From a checkpoint of a small autoregressive pixel model.
Model: 7.85M parameters, 20-pixel images, width 256, layers 10, norm layernorm.
Training: soap at rate 0.0015, 28200 steps, batches of 64.
Data: trained on stained colorectal tissue patches (NCT-CRC-HE-100K), 20.0 epochs.
Rows from block 7 of a small autoregressive pixel model, named by matrix and row number. Rows with one number belong to one neuron. Each number is 128 + 32 x the weight over its row's rms, rounded and kept within 0 to 255. All counts start at 0. Numbers have three digits each. After the name is the row's rms in percent of the matrix's.
After each neuron's rows are labels from the 100 images, of 14976, where the neuron reaches its highest value: "top examples" is what is common among them. Only what is clearly more common there than usual is listed. The data: stained colorectal tissue patches (NCT-CRC-HE-100K). In brackets: how many of the 100.
# fc1: MLP up (model.blocks.7.mlp.fc1.weight, 1024x256), inputs 104-155
# fc2: MLP down (model.blocks.7.mlp.fc2.weight, 256x1024, transposed), outputs 104-155

fc1.503 098:100118109170089126137135072089145132121129135144131109201098079093126095128119104112161119162123171162106095195102146146072131145082125197159158153163115144
fc2.503 082:130140169083086157171165166159116081125075076124128148158111104110222166112113153101141190155154112157146109069113127108164125113191135091140173116043116073
top examples: tissue: mucus (29)

fc1.508 109:103108090100119094123147140125101080120070126150208156123119087102150167125144150097135071137105092107142137157145209164142103113136171123139114144120158155
fc2.508 110:156183133093130122097125123092143107110141140105109117118102156184113108100084087111109102085119126086066167180099114138111086096174139186118100092142109170
top examples: tissue: smooth muscle (31); tissue: mucus (29)

fc1.727 088:151070106123088218128199159118136103155149073111194166066091118102064107116099117151112175121113142139099140150099108051127119113153122106153098121127127176
fc2.727 087:130104093176127195152104141064107132071105177153103130178146081092134107126142185159132106124148107064156178130144122098089146103143219205100121178116126159
top examples: tissue: normal colon mucosa (58); tissue: lymphocytes (28)

fc1.473 096:148117132106155148098086137110102064137111134089175090148125139134080110102151118124111158081134102162156159216107118089114151116152096109145124122154151084
fc2.473 093:064133102171095097177134166150151145141133132167185163144151154177099134147122103145118122200126103203072165090123121169157109106070116099082150160157109121
top examples: tissue: debris (48); tissue: lymphocytes (41)

fc1.430 109:117072139112092134180144125115171146113171091116149147091112113160122130163114125137122151072122140154101126146103159119143177083126141153123185165088107185
fc2.430 104:141164121159128115112103159120079180168155157096132114134157088095109095170182174142076127125075125148124127114152080170139088105136081075166150154088165125
top examples: tissue: tumour epithelium (38)

fc1.393 100:089090107068123091096148088129118153181087087076128127152151089137103141172144149154101111124100121142108151058172133152076119150043116103132147173124125133
fc2.393 105:116168120173149120152101147129132155185085130139129118078078097040139118144110168111112052148109137095114107094143160137147083137082165158122131122144147169
top examples: tissue: tumour epithelium (36); tissue: smooth muscle (31)

fc1.12 096:135102197132124156183156140154124164097186170155153165138143157110185094111164076211126112130097148117140120127157188116121148093070127087116204122105071162
fc2.12 089:113181116116161117130177077095163105181105148155137192099148116101132130145166102074189146163111147188127136109113136111172123116116123095159178132192135128
top examples: tissue: tumour epithelium (34); tissue: smooth muscle (33)

fc1.593 109:122117170142151133099052094110168108121101133093082103072100113110160150143102083158148174156112145121119129109126156159199155083107124180136209154114064087
fc2.593 109:129178057118071123089135128127141157174118189097162153142075124158127150143124115115151142112148172082131087156111153155131132101128124131172113120132101134
top examples: tissue: lymphocytes (32)

fc1.138 097:106080133112168167165079168212172088134151156136087155045137124121122109103175131151073064146104103179112113090119158171191176132109143091129092094126060099
fc2.138 095:113120137160130106177115069118115104107144111102155117085103154149151117151126156107150131049133205009133111159141056101105139114132160181105120139092120177
top examples: tissue: smooth muscle (64); tissue: cancer-associated stroma (28)

fc1.347 107:182111122077151134088130142170152141076080147134155046151139107163137121140118139166116176127076123086129104136085134131152146138111099113087115131115125129
fc2.347 113:129134154144196146058155152102063131081176131147108144123195114141072164165121141189152149143100106158147097151149119119195129116122172088115156155049153157
top examples: tissue: adipose tissue (83)

fc1.716 104:142112126128092121176138115134131072164141117120118039136143100139121109126131106123142106163146204137173134126120121107096135117098091144093147159122074147
fc2.716 092:122146158098108088071079142120080089169170097087103140148150068125061134138123170091133131096154123132136066125123127135116114186163096107173151175123128126
top examples: tissue: adipose tissue (36)

fc1.297 095:178094186131155142162147172085138078134122083046157135174141099138132115114126096106155131082132111192117121147106115087151120076158091091160109122113090135
fc2.297 076:098119137137120155097122126121158194132085087103149076182098185129118138098123134150110146117102157139197129086192019171139105148078154110117109158167140107
top examples: tissue: lymphocytes (66)

fc1.193 099:140097194149106146090145132148156124177166108139165097106136099118095145175132151131134174144079126164127106157086112123144115125182139096048132084129112059
fc2.193 097:151120108136129181231119147130171114107119093072170102135092134138152109104156133073172081119173062100122117149096138190095146162167139114125066113143120140
top examples: tissue: adipose tissue (45)

fc1.179 106:171181122124085164147119077088141095103159119143101096165095110108101156087140113083145126137119073147118109077148126123174167109189182133128155189127164164
fc2.179 104:103099118084164152126112116122155151159141182088102153149116147180100109146188101178147122163129130162060063101083125112122179182122167156087110139119149102
top examples: tissue: normal colon mucosa (32); tissue: mucus (29)

fc1.161 095:175129107097115123208183131118148170137104075122095081124186091122132084125207135101170074107110144128109089114053186105168089064134092106172144115125107125
fc2.161 093:150169149084112207088108111146135100117151171148170132148171177150143187092103134158097144225091128124159118101128093100144137180069193093184111089144115105
top examples: tissue: lymphocytes (40); tissue: normal colon mucosa (31)

fc1.602 099:145140160147076149167088152187125082138135067141192139154124088121084107144084146077122111122089078154097168111114159088150142130138110123164137075086132108
fc2.602 097:156100049115131115131083142081189150112115151131092081174119104091128119106123150185126077149122201122155180093144140174070176127164134111110127111126119134
top examples: tissue: adipose tissue (50)

fc1.489 107:111148185150143151166082076079104170091121089152171100064149060079115155132113116106113083116109163139142146099134208122110140100024153058142098110109123126
fc2.489 103:174171126102154076136067113149126173127119181168105157156155161117159078105158216152103110037099130128113101103139125111127137094122158100124137181162111156
top examples: tissue: tumour epithelium (77)

fc1.251 109:135113121111170111178116119120082185117081155104098071062046142130099181067143112108148199147100152097097120165166131089096118162168124108138153112138127127
fc2.251 109:134113119058115052142131148125144048138133076123171180148172105162130123083105100163119105090111174125131110088136202182109185167184093157162125173130147139
top examples: tissue: normal colon mucosa (58); tissue: tumour epithelium (39)

fc1.227 102:155142113101065137149156114116108078111167113188091078154109125078159155144138092124098103122145120075139122132054137126126133111164110124126147092141121128
fc2.227 074:134134190034130104092088159145144168168096120100105135160128145099130103064156193095129139104161085183133034113160141111131090146151116139137122110144170126
top examples: tissue: smooth muscle (53)

fc1.398 091:146194188141065105088071138148065053131136136131175115124140152120103074124149159111111106136145164166173088095137129075151071117143141044081119125139175103
fc2.398 101:106184118105108139140109169116109112137135138070151139128098156134088156113118148150161125150118150111206118165093114113115091077115165123148098088131087206
top examples: tissue: debris (39)

fc1.448 104:099154148147127094141140119107107134137108232165166134102070121153116118119143093106133128108109101147189155152138165109161134158136146134082124090109143118
fc2.448 105:099201135085098169190137119134063083163134084145133120133133139113106096107101077193095117140205179148162105137099122174118061110120152122087116152047158137
top examples: tissue: debris (76)

fc1.423 100:138121124127124112106125133104054104161137088192109124116125091136058126109042077109116118152177106135131183145056183146070202129164104136096147152181130118
fc2.423 094:137146141092194188221129102076102126113094120117059047161123136135155093196123120119101146115152144128121083132138152192131116137120138133150139102161156092
top examples: tissue: debris (37); tissue: normal colon mucosa (30)

fc1.210 097:104101119091076113178116148127125090121134116139160083215057112150127080144105139145134103134130097077166120129130118198066095099103140175120128129135118122
fc2.210 114:139146136106072131136146142165072082119133192098158088119181150160168168180158138135139143150110150079113103160134169170069139128161172104139118157075098118
top examples: tissue: normal colon mucosa (91)

fc1.690 086:116131146121116117112091140167143129149159127173138178118161129112058112129160113135148107123117150125162075137106188099109145089150093057130106146193123136
fc2.690 097:158165116092127149098118127106117075168228131118110113048155103131132154124128131180100147159138105094084156128135081110082189147074153142147130116096101154
top examples: tissue: debris (29)

fc1.723 084:104126137196114186105100108124169154082160100158220107167148176085136150121135133089143124113137090139181158142144143099203196173129129171124129116028120100
fc2.723 096:161122148149156162207083071109142129139152157152082092102143114178143183157120129136100089079090171156100087098192082136122114102147160110145213094110092170
top examples: tissue: mucus (37)

fc1.240 105:120088111065095126168140085123135125141105153178135145158183083107188090144178160109116087156168138157161131139118144076151161101146134062188125209192089167
fc2.240 110:155128180104177165194147148141126092095088156117171176134103092125118180122152125041121179161101149117148144107167124087110123162135154084146113144125112112
top examples: tissue: tumour epithelium (36); tissue: lymphocytes (35)

fc1.569 104:145133064144060188201103157124132172141160136146103059125158094137143131130121111134130130118152095148104188153112165088178098091108115069196102136159083135
fc2.569 105:116133112117139124123094117130155075130119152144133080166131186146148120091138119085181160187141144076163119183107051136098145131132133141129150151163131116
top examples: tissue: normal colon mucosa (48); tissue: mucus (33)

fc1.257 090:118088139139102172053127189098134092191085108133140093126172097096117121110072122088155148143130132177132177134185159176142135166065146138168123085148072118
fc2.257 067:128140079119084069166069103194114154102114144138175118126138158167125213149117157125123147179128150175098125099135070153092111161128120134122135178164126167
top examples: tissue: debris (30)

fc1.751 101:110134177108113103185162175143078167144196069156088074018086072138109122190123067138171123116135114117139145130137167134169099077126097131075110100113073141
fc2.751 099:119117095126151098115126118088156106162077174119138184165105127132113111138137135137095159130175161169057129145154064143194143121093118057183151156149154067
top examples: tissue: tumour epithelium (49); tissue: normal colon mucosa (33)

fc1.496 098:108167108162104096111148098115148105151160134112175170184124159116134110084135077149195133135125082186124099139104130150154151168090134123174081225121108139
fc2.496 089:161087151122142084135177146109176082130076115096148174091090117132101091135163182125079051116176159150083204082131153096137179140158098127080173121109129155
top examples: tissue: mucus (40)

fc1.145 089:157061067101135110089105191119135096135125146107116123199173129148075176101138112066118162174158157119074146097092117168175140164135137120100123101135116128
fc2.145 083:118132128114128079146139115123149139092156106147177161105134144029101090150158110085052108062096124096084066098141035078122113112166162156124093176161124127
top examples: tissue: lymphocytes (64)

fc1.472 104:130172146111105100149121147117127091164084089074147078129109129088104107060113100128122162152144099098146127150119168104100092164110232155132114058110074134
fc2.472 105:094147133102135123212134128140088124122145064108128137063065121184122160120100089097108082119186140129174124140126199110071160096139150172094104124076076139
top examples: tissue: debris (39); tissue: normal colon mucosa (25)

fc1.73 105:122079201142100168158118106157130131144133161217156124144098106141115167102083076167142135144083088097138179149101117046187137182141129102109174145179113109
fc2.73 104:149152132126164164124104153119142132119170110165175138136143094140077162140140174142051117156113174185028091112105124125096114129125096168111149171118136149
top examples: tissue: debris (58); tissue: lymphocytes (28)

fc1.504 108:092139129159083087128147131055076123133177144107102155143118133123162157127110062104138119159156125139118108134161141118109133142069087112145131069171160089
fc2.504 104:106086133163152094135164143142129098079134126073135167145196138159111115177189088166131182140140132144140144111148165188065045114147109157077120129127094120
top examples: tissue: mucus (49); tissue: normal colon mucosa (46)

fc1.76 098:136118105101141077093123127103091130131116141120131077065155067172150031101140070108119134122195073147123113117161128153143092135146143157100090123121120128
fc2.76 092:134037144152057139201114114125135114150095146144134163145128087151166165154065134104193110156169156162152159069142105174134127129059091109132145165071137173
top examples: tissue: mucus (32)

fc1.591 113:147133142080129180100115133146133147133194156150185122141164138162065114085077142129131140123147090071165178154154149127186157158116197147172120116142165107
fc2.591 111:155118134128127195101077134163164157121186095144179092111107112110154140074057135165074136125115161145073104074167115133083086075081159094156130108118159071
top examples: tissue: adipose tissue (30)

fc1.433 100:151145163156138035178104111120141160090081109136108117135094126127143163111125122146188163098088046121069162144115140147121169140090131082170117134064109134
fc2.433 109:120143059104103126121167076148186051125114118127164097169070102124136072124168142117117094162097182171140208149131133105133097157070160132163142144127132105
top examples: tissue: debris (64)

fc1.581 104:134138162090180045118098112184164105111090134167176128143137078110125140100140127105132169128121085163151167085127129127107132148124158163084128126118099127
fc2.581 109:133138094102099092096101168099148105070078104099155115136132101134138127140135134121169087131135133149170169136114134162123182104127142116152161172140093101
top examples: tissue: debris (98)

fc1.461 102:122148126165125152138107172078119116090141141112156137195173096115172122132114121097147115171155144139168159159132135067132124100124093120121115082146079166
fc2.461 083:138098135164099131142128117143114130101118147119177108138157139071125086154124133199141127131070162101121119117192001068140093086138139168118090152120141148
top examples: tissue: lymphocytes (96)

fc1.191 107:124122164127184112186145054145090214130084175095185168083110150138116149130116124092112102116191141169089160126132155144083183125117107101105094088173146126
fc2.191 111:075110104124138182115126173117116135134094141108110129141165159149094137178155213119142151137148164117181094135090104077147146195152120135123122138171090132
top examples: tissue: smooth muscle (49); tissue: cancer-associated stroma (31)

fc1.106 108:130115121131087052213153193122123142089074106166067069093085074140112106120076156147139134123177161125169149119144148011130173173153105145066136123133134144
fc2.106 108:151126130180112123113151119116096082084110115103116212125123127176074108134114161141151204120132132087093116157099128165147138115118097073106136142145163117
top examples: tissue: smooth muscle (50); tissue: cancer-associated stroma (41)

fc1.370 099:182116124165102122101102107194166105160118191089186102166113097189127146133067176122133133176155103117084120095114092093143134165165160186086110104154054143
fc2.370 112:087131158138239172090126167123151127070109087103098108122047141120092137104152114125157118100177123100123121148130157146184136139087135119196154139162143142
top examples: tissue: lymphocytes (97)

fc1.492 099:117134102119104077113136162126101149123123110113153104172144092132100101118133177123187158088100109163133098110083132073123170116178142049168106149137115141
fc2.492 103:120135146130149091094163118139188110098147184128133108098103087140108130162122068102038113082146067139132102140134151171124106139103112128104116131146120132
top examples: tissue: normal colon mucosa (35)

fc1.558 103:190108129160163094135139118115090116138143105167135134155087145114119098144112120133157160147154112093119169094103150175142115188103174123112128149139136131
fc2.558 117:187159106120102101159155139116134069169095127106130112139087117148133138146156070165140110091191119171145132148098133121038107103138177090178118156154105132
top examples: tissue: debris (68)

fc1.568 101:116115163131107081109120116156096130168138110135107180094141126107184156018120106179147105077113111121149158094179137134120150127052119093151106106120112155
fc2.568 103:153118154144135147085139148083095161108174115056161116159070126171139101106109107130124085086141119158118198088081133158125071139160136207105101145092184115
top examples: tissue: smooth muscle (43); tissue: normal colon mucosa (31)

fc1.437 100:169142129121122122111175128140130097135081101132149139165144090063091141104162115071150116158116108153069147066139108126191131103161101074143085136131161153
fc2.437 111:126135114142164155184107163172134147161161152085142157108173122149158115121106122171173099061164191150101054130082150139075149102143157179112130145133173076
top examples: tissue: lymphocytes (44)

fc1.200 108:138115132121095131127125121166093195185113161158097137124181114122154140144097073133169107153100104163164115097124134124123121106139060142098147116131107163
fc2.200 119:139121156161157064092109096163107119152086165138144100095115114150137141128124162097147139061125088122077146173132155156112130158185141148106169151149121138
top examples: tissue: normal colon mucosa (97)

fc1.460 102:165123137153099106165129198159111056126158152136168134121100110103134075095136132127122097095145064149127143103139160161159129168140139120154089126120162098
fc2.460 100:046133119109078115136151117090092096133069114129112089123092082140169125186121138085159164128135187128129147156123081149154129137129158114147119144141080110
top examples: tissue: smooth muscle (45)

fc1.259 094:122138160166154135125120091126141176130147145112157166019110139083153142154194143126098115132116115082138155085131138132079135136157156096151071091067114151
fc2.259 078:115113093185173150208137148123168200129089128089135134125117085103175079095138149159136129110079103155120165151132077114118151131153065164215190138129130165
top examples: tissue: debris (44)

fc1.269 101:168133110100120105139120050140173129088132118170135075190137084077173166075103086162057207092120129113078179102130136146112133163057100133169153122121105132
fc2.269 095:140138167158086152156122150064130207113115141122166159157072081146150060108168131124121131133133049154147107171148126126158152129147059193133146143160153148
top examples: tissue: smooth muscle (46)

fc1.206 093:163098112077172090098047145140111100086160159133154115061112152099077115125126140057106100141093107141128038129114119171109177110179104165090122180136128069
fc2.206 099:162084119183096150148110083104181148093105107154179166118118167134117129131130107102205124126189114133097198048098109092144058118147133171173047180091124149
top examples: tissue: smooth muscle (56)

fc1.71 097:155150135108122147122121108115111080152137166133151113222187150099143156084094112100132205111067141109088149116138071157126177144137123155091120168126123088
fc2.71 078:139116144126140088117124138129074110098091122149144133161082120155080121111192128143124156118159088056131207119138165076137197132136112104103103080153144126
top examples: tissue: smooth muscle (61)

fc1.715 103:099125143110169095098096101170118129122104162189147113155134131129134149100159136143137148153139041129085160166155154081138127125150206149107118162113139177
fc2.715 103:133100152115097159130122160089138105102080131064143134166148113137170106123150113095167065108124150155136132132174111149133140141171178140164175125136088107
top examples: tissue: debris (100)

fc1.562 103:125154148171088200141113095194151141096145100145085091112146099092132161130098101172176149098149083092094145161156107129121136097149116168144181155096158083
fc2.562 107:154136161117120138107158141112113147085162112167158148122071130101096116113105132168130146095124157133147117106116165171120092108163141165107104147124175119
top examples: tissue: tumour epithelium (62); tissue: normal colon mucosa (30)

fc1.694 092:103123147144127169135141109157138139079149133162178111226110069158106123093136122091118166095152174140118137139118148081229115094156083127081119075137158119
fc2.694 101:156123118138107111142149127141146141145110144140059103105090161122129129131113154121100148144128119121105090165189077174106095107122137108099143132152194092
top examples: tissue: mucus (39); tissue: cancer-associated stroma (27)

fc1.112 104:117166148101166107078174089080140079108154205089160125147146117152139143150134144073054151132118103108149155102100106144095136152163135133096157093120094114
fc2.112 104:125136106133164127119111189091117182090118091159128053194108135168171109130112093137147154092158127156164141128162142123134086047147194053167140151095093119
top examples: tissue: normal colon mucosa (32); tissue: lymphocytes (31)

fc1.702 105:144140128132119094126114106146145078143131133102094090169141130033174148126164142099152121125106114179103093082087149136154075155130129185122094156096101116
fc2.702 097:129146097104102191141133148099139133168129157136127142119092096174139135119168203188129104175142127109149090168167138153100155090142133152148148060119135224
top examples: tissue: adipose tissue (29)

fc1.598 109:131163123135103159056051165147168085127131114154183154145085097127105085098079136082105098144089117115095135083072141132115095144119144089113133082157115117
fc2.598 106:144099140150137093081127197090126131139126082121119102166156154101097101115137130156139144117133158134146080123101147148165118142182097127160174137140125115
top examples: tissue: debris (28)

fc1.665 096:132127143232122102144122102141152217124142141116194108096103140075128143086152119126152093095120089101131108145153161176106157122074182113126122087081143117
fc2.665 087:107127095084136135133138163125133075118108136091131081120160141152168143160070146116093131146114083184119183127126046127091170141136110144179109154107145157
top examples: tissue: debris (38)

fc1.707 089:106203117179092139128077111071113108130081130172233127147114165111121098087097141118153103089126118140155107168107128125131143149138181150143141133161180102
fc2.707 084:108189141153127075166133159124084031164164107111163109138086141138128120138126151142103144109155128169175154116073082163079096107121137094134083073094076130
top examples: tissue: debris (81)

fc1.109 111:127155095180151148093095130062124110165099133119114151145149125119150095104116165139129171141171118132122102146135080104109155124112137105096176105130144132
fc2.109 112:130064154135128067108175113133144168175109170139185104107092136102138157115154120135084099180072151156122179131145115102122096097191127128090143114120170056
top examples: tissue: tumour epithelium (70)

fc1.214 096:134093120165162131140131180177058135081203133050085131093128183089120143129097181182154163109089119189154129122131103151162143125125177117111146086125150105
fc2.214 103:164172106099182146157071174172128146119131026137166108121159164113161194081114151153108093123148121151108123086111134102152177139115070082117095148143141102
top examples: tissue: tumour epithelium (40)

fc1.668 103:117103140096094128120141155140154072092104121145179104105191122106147149084131084132113153180113119131127115145106120171144154131164125155070119137097157175
fc2.668 111:171103120140137108095111105108094103107159141068164104150097112131140113174128151098158129075073097141209110159116180141084060130161096152114121169095092154
top examples: tissue: adipose tissue (34); tissue: mucus (28)

fc1.445 093:191185169097130179122096121099122141098174146098245133126152137094128103131141134165146131105097110168091152155143170095164148134117154150098089139126098120
fc2.445 096:145160115188092121188124105199160142108107150080092080084113095149185124161132160106135076122144165087120105096140090132087102134172152072176138125211151148
top examples: tissue: mucus (57)

fc1.341 098:090134157135171152133116099198179114066148125152122176142137130093134116205125130125161129182152121173065123101183146116120165069123150097124152137106101151
fc2.341 091:164113142103092102114108159141142128142097133148148133102129110087172077096088198081185110143106147129159183140117142198112164122098147151152143185117138112
top examples: tissue: tumour epithelium (47)

fc1.37 103:093127137145157095144126098113133145092160193146163083082114089151112113191119177140138133132112135092169123129078214117127155077168129156125121106116142128
fc2.37 084:172087089128121060151123166190105140090083092165105087142121149087128108119144102107110139141082160166033091111129095097170098148131138073161162175156126147
top examples: tissue: mucus (28)

fc1.56 097:069179072104138127157091168090162133106054099166255122187153088075099119148098096119147084121134100152109125164092147091136117109120153151101191147151091062
fc2.56 107:110186163163129100140099143135133067079161166122162111134076105206166164139144105134081193144105131155132123134135093172095047103134120072121096130140139132
top examples: tissue: debris (38); tissue: normal colon mucosa (26)

fc1.41 102:113143155114123093174103167118147168115102102100123099102119166206162089170107181158065110143202100117081067142146191181119117095158095164140129121080097129
fc2.41 096:142175129124133167132113125114180101098096152111190093184082133090138147112106087079118100083100113089169104090096120106151088172106102079163127180117168148
top examples: tissue: tumour epithelium (47)

fc1.270 103:111212098077116157116136118137103169086110160160108094115187142145187091135161153131144096124122086158137227104141166179102133053144096065135114124143127132
fc2.270 102:140151074110163087140166179163074066149125111093112127138121157122151132140125079108134090101111086151139141150197162127139095153115120110129195137065108118
top examples: tissue: tumour epithelium (46)

fc1.261 101:071137145089084140097123188112141130103122143104162073187174147144172087127061105092175141141136173188118136153127149122160138129096099148109126105134059117
fc2.261 094:153095134137104097155137142141100144062183149083161144154175135084093111168150150179114171149044134096067098089110088129089098127180121133081104199144140147
top examples: tissue: lymphocytes (48)

fc1.89 100:098112094157158158157133126124163057114115103125112157145189083102105124062128126100123168162123127151113106160110130139078193135116158147121078184094170131
fc2.89 093:122117094098112142117151155139108140138101176161093061124194106080194124106113121138141132119098063120097118108116121156139144096172155162167115108176136131
top examples: tissue: smooth muscle (56); tissue: debris (36)

fc1.316 099:123122120043177182094135076134137163149128171121146167165121135120143059156133136133149061108197091128141166197096133127144172088139172121089139169146130131
fc2.316 108:130042144114163151113143080074129136141139167079061138139085149159145180114167110158074094090108127090150184120122104138168117100163130108100133096076093130
top examples: tissue: mucus (54)

fc1.686 093:134167147157160097086085121105118122133107142160134150148106161083191142128140107131109148112153102106136119098097136117128142122093061142132127128058147108
fc2.686 097:112094111059135120086141138207183188137178151095160090125098108138113108152108099074174110187180174075108166122113179118140114131172127101171087067102136140
top examples: tissue: smooth muscle (35)

fc1.440 100:123107150089146139116153164148121076136157166158190125157124081201174101145147093147127086104123150116134118114143171195171135132104151126129098110123096085
fc2.440 101:166170126112147105191102142098107161121110175120080120116086098164109184052057114095162144136112100117112064144147152128096098114162117166105131119101126109
top examples: tissue: adipose tissue (37); tissue: lymphocytes (35)

fc1.253 107:147131165113107143122157077126132101150147124155123073147116152173121072123131080104152129102211157115119088199107090107188168111092130169130145122106145114
fc2.253 108:110128158158111104152167097119126131103136157091121154116155082109107154207135139125090158131105072051087163152070149140173095124116164106115122081102144157
top examples: tissue: smooth muscle (71)

fc1.609 095:136165142131115111120063118098165135070156179159170115095101144094113113148152150067107145109142149132160115075127124123169154104120133110167185106104098127
fc2.609 098:065147106127111087111140127129139117100093096128104087100165122109125143161161154125179110152117148136053092102176098145159089119113174134164122134023105059
top examples: tissue: debris (45)

fc1.325 102:153187153138185136107114060141120133124145148147111078081099143138137122104120091109092111104153140060128081099111109180071121095071152138167093148041105157
fc2.325 097:097059154106106088112142137130055106118093138133107149173141177068072128105157123108178108140129139184187154157144095121148111178164153166134193189126115149
top examples: tissue: mucus (40)

fc1.140 107:087127161097185040107103113145125114110104163146146122134151167141108138127136108147148163175145099129122125140106146092119142102125206160143102166118123129
fc2.140 111:105111135135096117163100145079124099110051094045116136167153116122134100136142121108156089099085142159155166192170113149151141106178147165129173120141120126
top examples: tissue: debris (99)

fc1.533 111:065141117078135099191135138110159105129109154075160103117077082139148150148097114113099148161175118159107147136133107159152148196132109156108069092141109082
fc2.533 103:146162131180187141118136179092011180151113172112113108102113093122058188088102105112128111128153153147144106126094171129125090109120154106103154124118115097
top examples: tissue: adipose tissue (26)

fc1.710 090:098124171124141172195120132149113120107188111121158091167131152116094144147116121122163183089090066134092103140087135116187078132117130101162088127126121167
fc2.710 075:141099171081112149137135091136137134122164099128117113156105107164108147110111097138148087186095128116121169124172170077133138158143105141173140096117149157
top examples: tissue: debris (33)

fc1.418 106:174156167078070131190120163157153156135097105062148157155137114150113139133192112083127186113160119137206085140181091175143136098115169069127139130162092179
fc2.418 107:084141098120215103127096125092198129116147075158086160127164139102063117141117101161168075088161095087079116160144120116164110117127144173205117150119065156
top examples: tissue: lymphocytes (51); tissue: debris (28)

fc1.271 107:084194136139119139127122094127074138116156092139161066077095096069145169150088131161121129127178117149149134159132088131082111060090161065156124129148116144
fc2.271 102:139144186158087079122126151110169101091130143143193137119121094143163176115197144167139166162106111093165102111163142147161166158126161155117166166025152107
top examples: tissue: tumour epithelium (49)

fc1.321 101:136139128135167146115117107130119185113129169162175100103154138115123106128140102096119100117098074133139145131069111122051126069096088095165151153154136143
fc2.321 101:157118144074155059087180155058046101116080140121105113141157102117141119129185138145123111126139123110160157194159122086118106105130119153127081159111070190
top examples: tissue: tumour epithelium (38); tissue: lymphocytes (37)

fc1.747 095:137128153106158157113108115136148129215129193125109105150136091121126077109154125107134121138158135142137081081118128134161153122143074119108128129126134060
fc2.747 096:185127143154131155128103160120074088145118161159167082135146137143130190109108136162170142126174137088098163119133126106094128167061121097132152212152164152
top examples: tissue: tumour epithelium (39); tissue: lymphocytes (37)

fc1.366 102:163092099134161148138119122080099131094123206117120170134167149053082150121179076163136163118144106083126118109092152131141104108145120085173090119130130099
fc2.366 109:060103106101165083093090156086089113152082160184103154156118106185125098091136133114118150118158085175085110153125115141127159094149191149089171166085128151
top examples: tissue: smooth muscle (33)

fc1.709 099:146146164096138133142129126134102140109117093171100130152097108080139096090108144158151125160124168158162150082193118092082193108095124100110122118107120130
fc2.709 099:168125183199120156108171123094123178155160130121160116094071116098138164101094144126088109064114054086100104158111070123152052123123176166091130180093112142
top examples: tissue: smooth muscle (36)

fc1.110 096:221129144088081127080077152131118127114166101166206087120131057138130104100129071098158126086088145160123131145109133105174097139130111157125155145087107111
fc2.110 105:144150060134148160207150151220199078069091078113168051140102081119163106104097123076157083101135208063123138112144170145126129163097146163194125059164122154
top examples: tissue: adipose tissue (50)

fc1.166 098:112095136113172161136088136100159189108132106170107090146162145113105141132133145117138165128139124158179156162133176132054156154071103144058118114135099040
fc2.166 091:143119160109091132123155117162150105145142106076129160128087076118162085132125092100184133156121101160119209164096130113147127128147107176169111135136126142
top examples: tissue: tumour epithelium (38)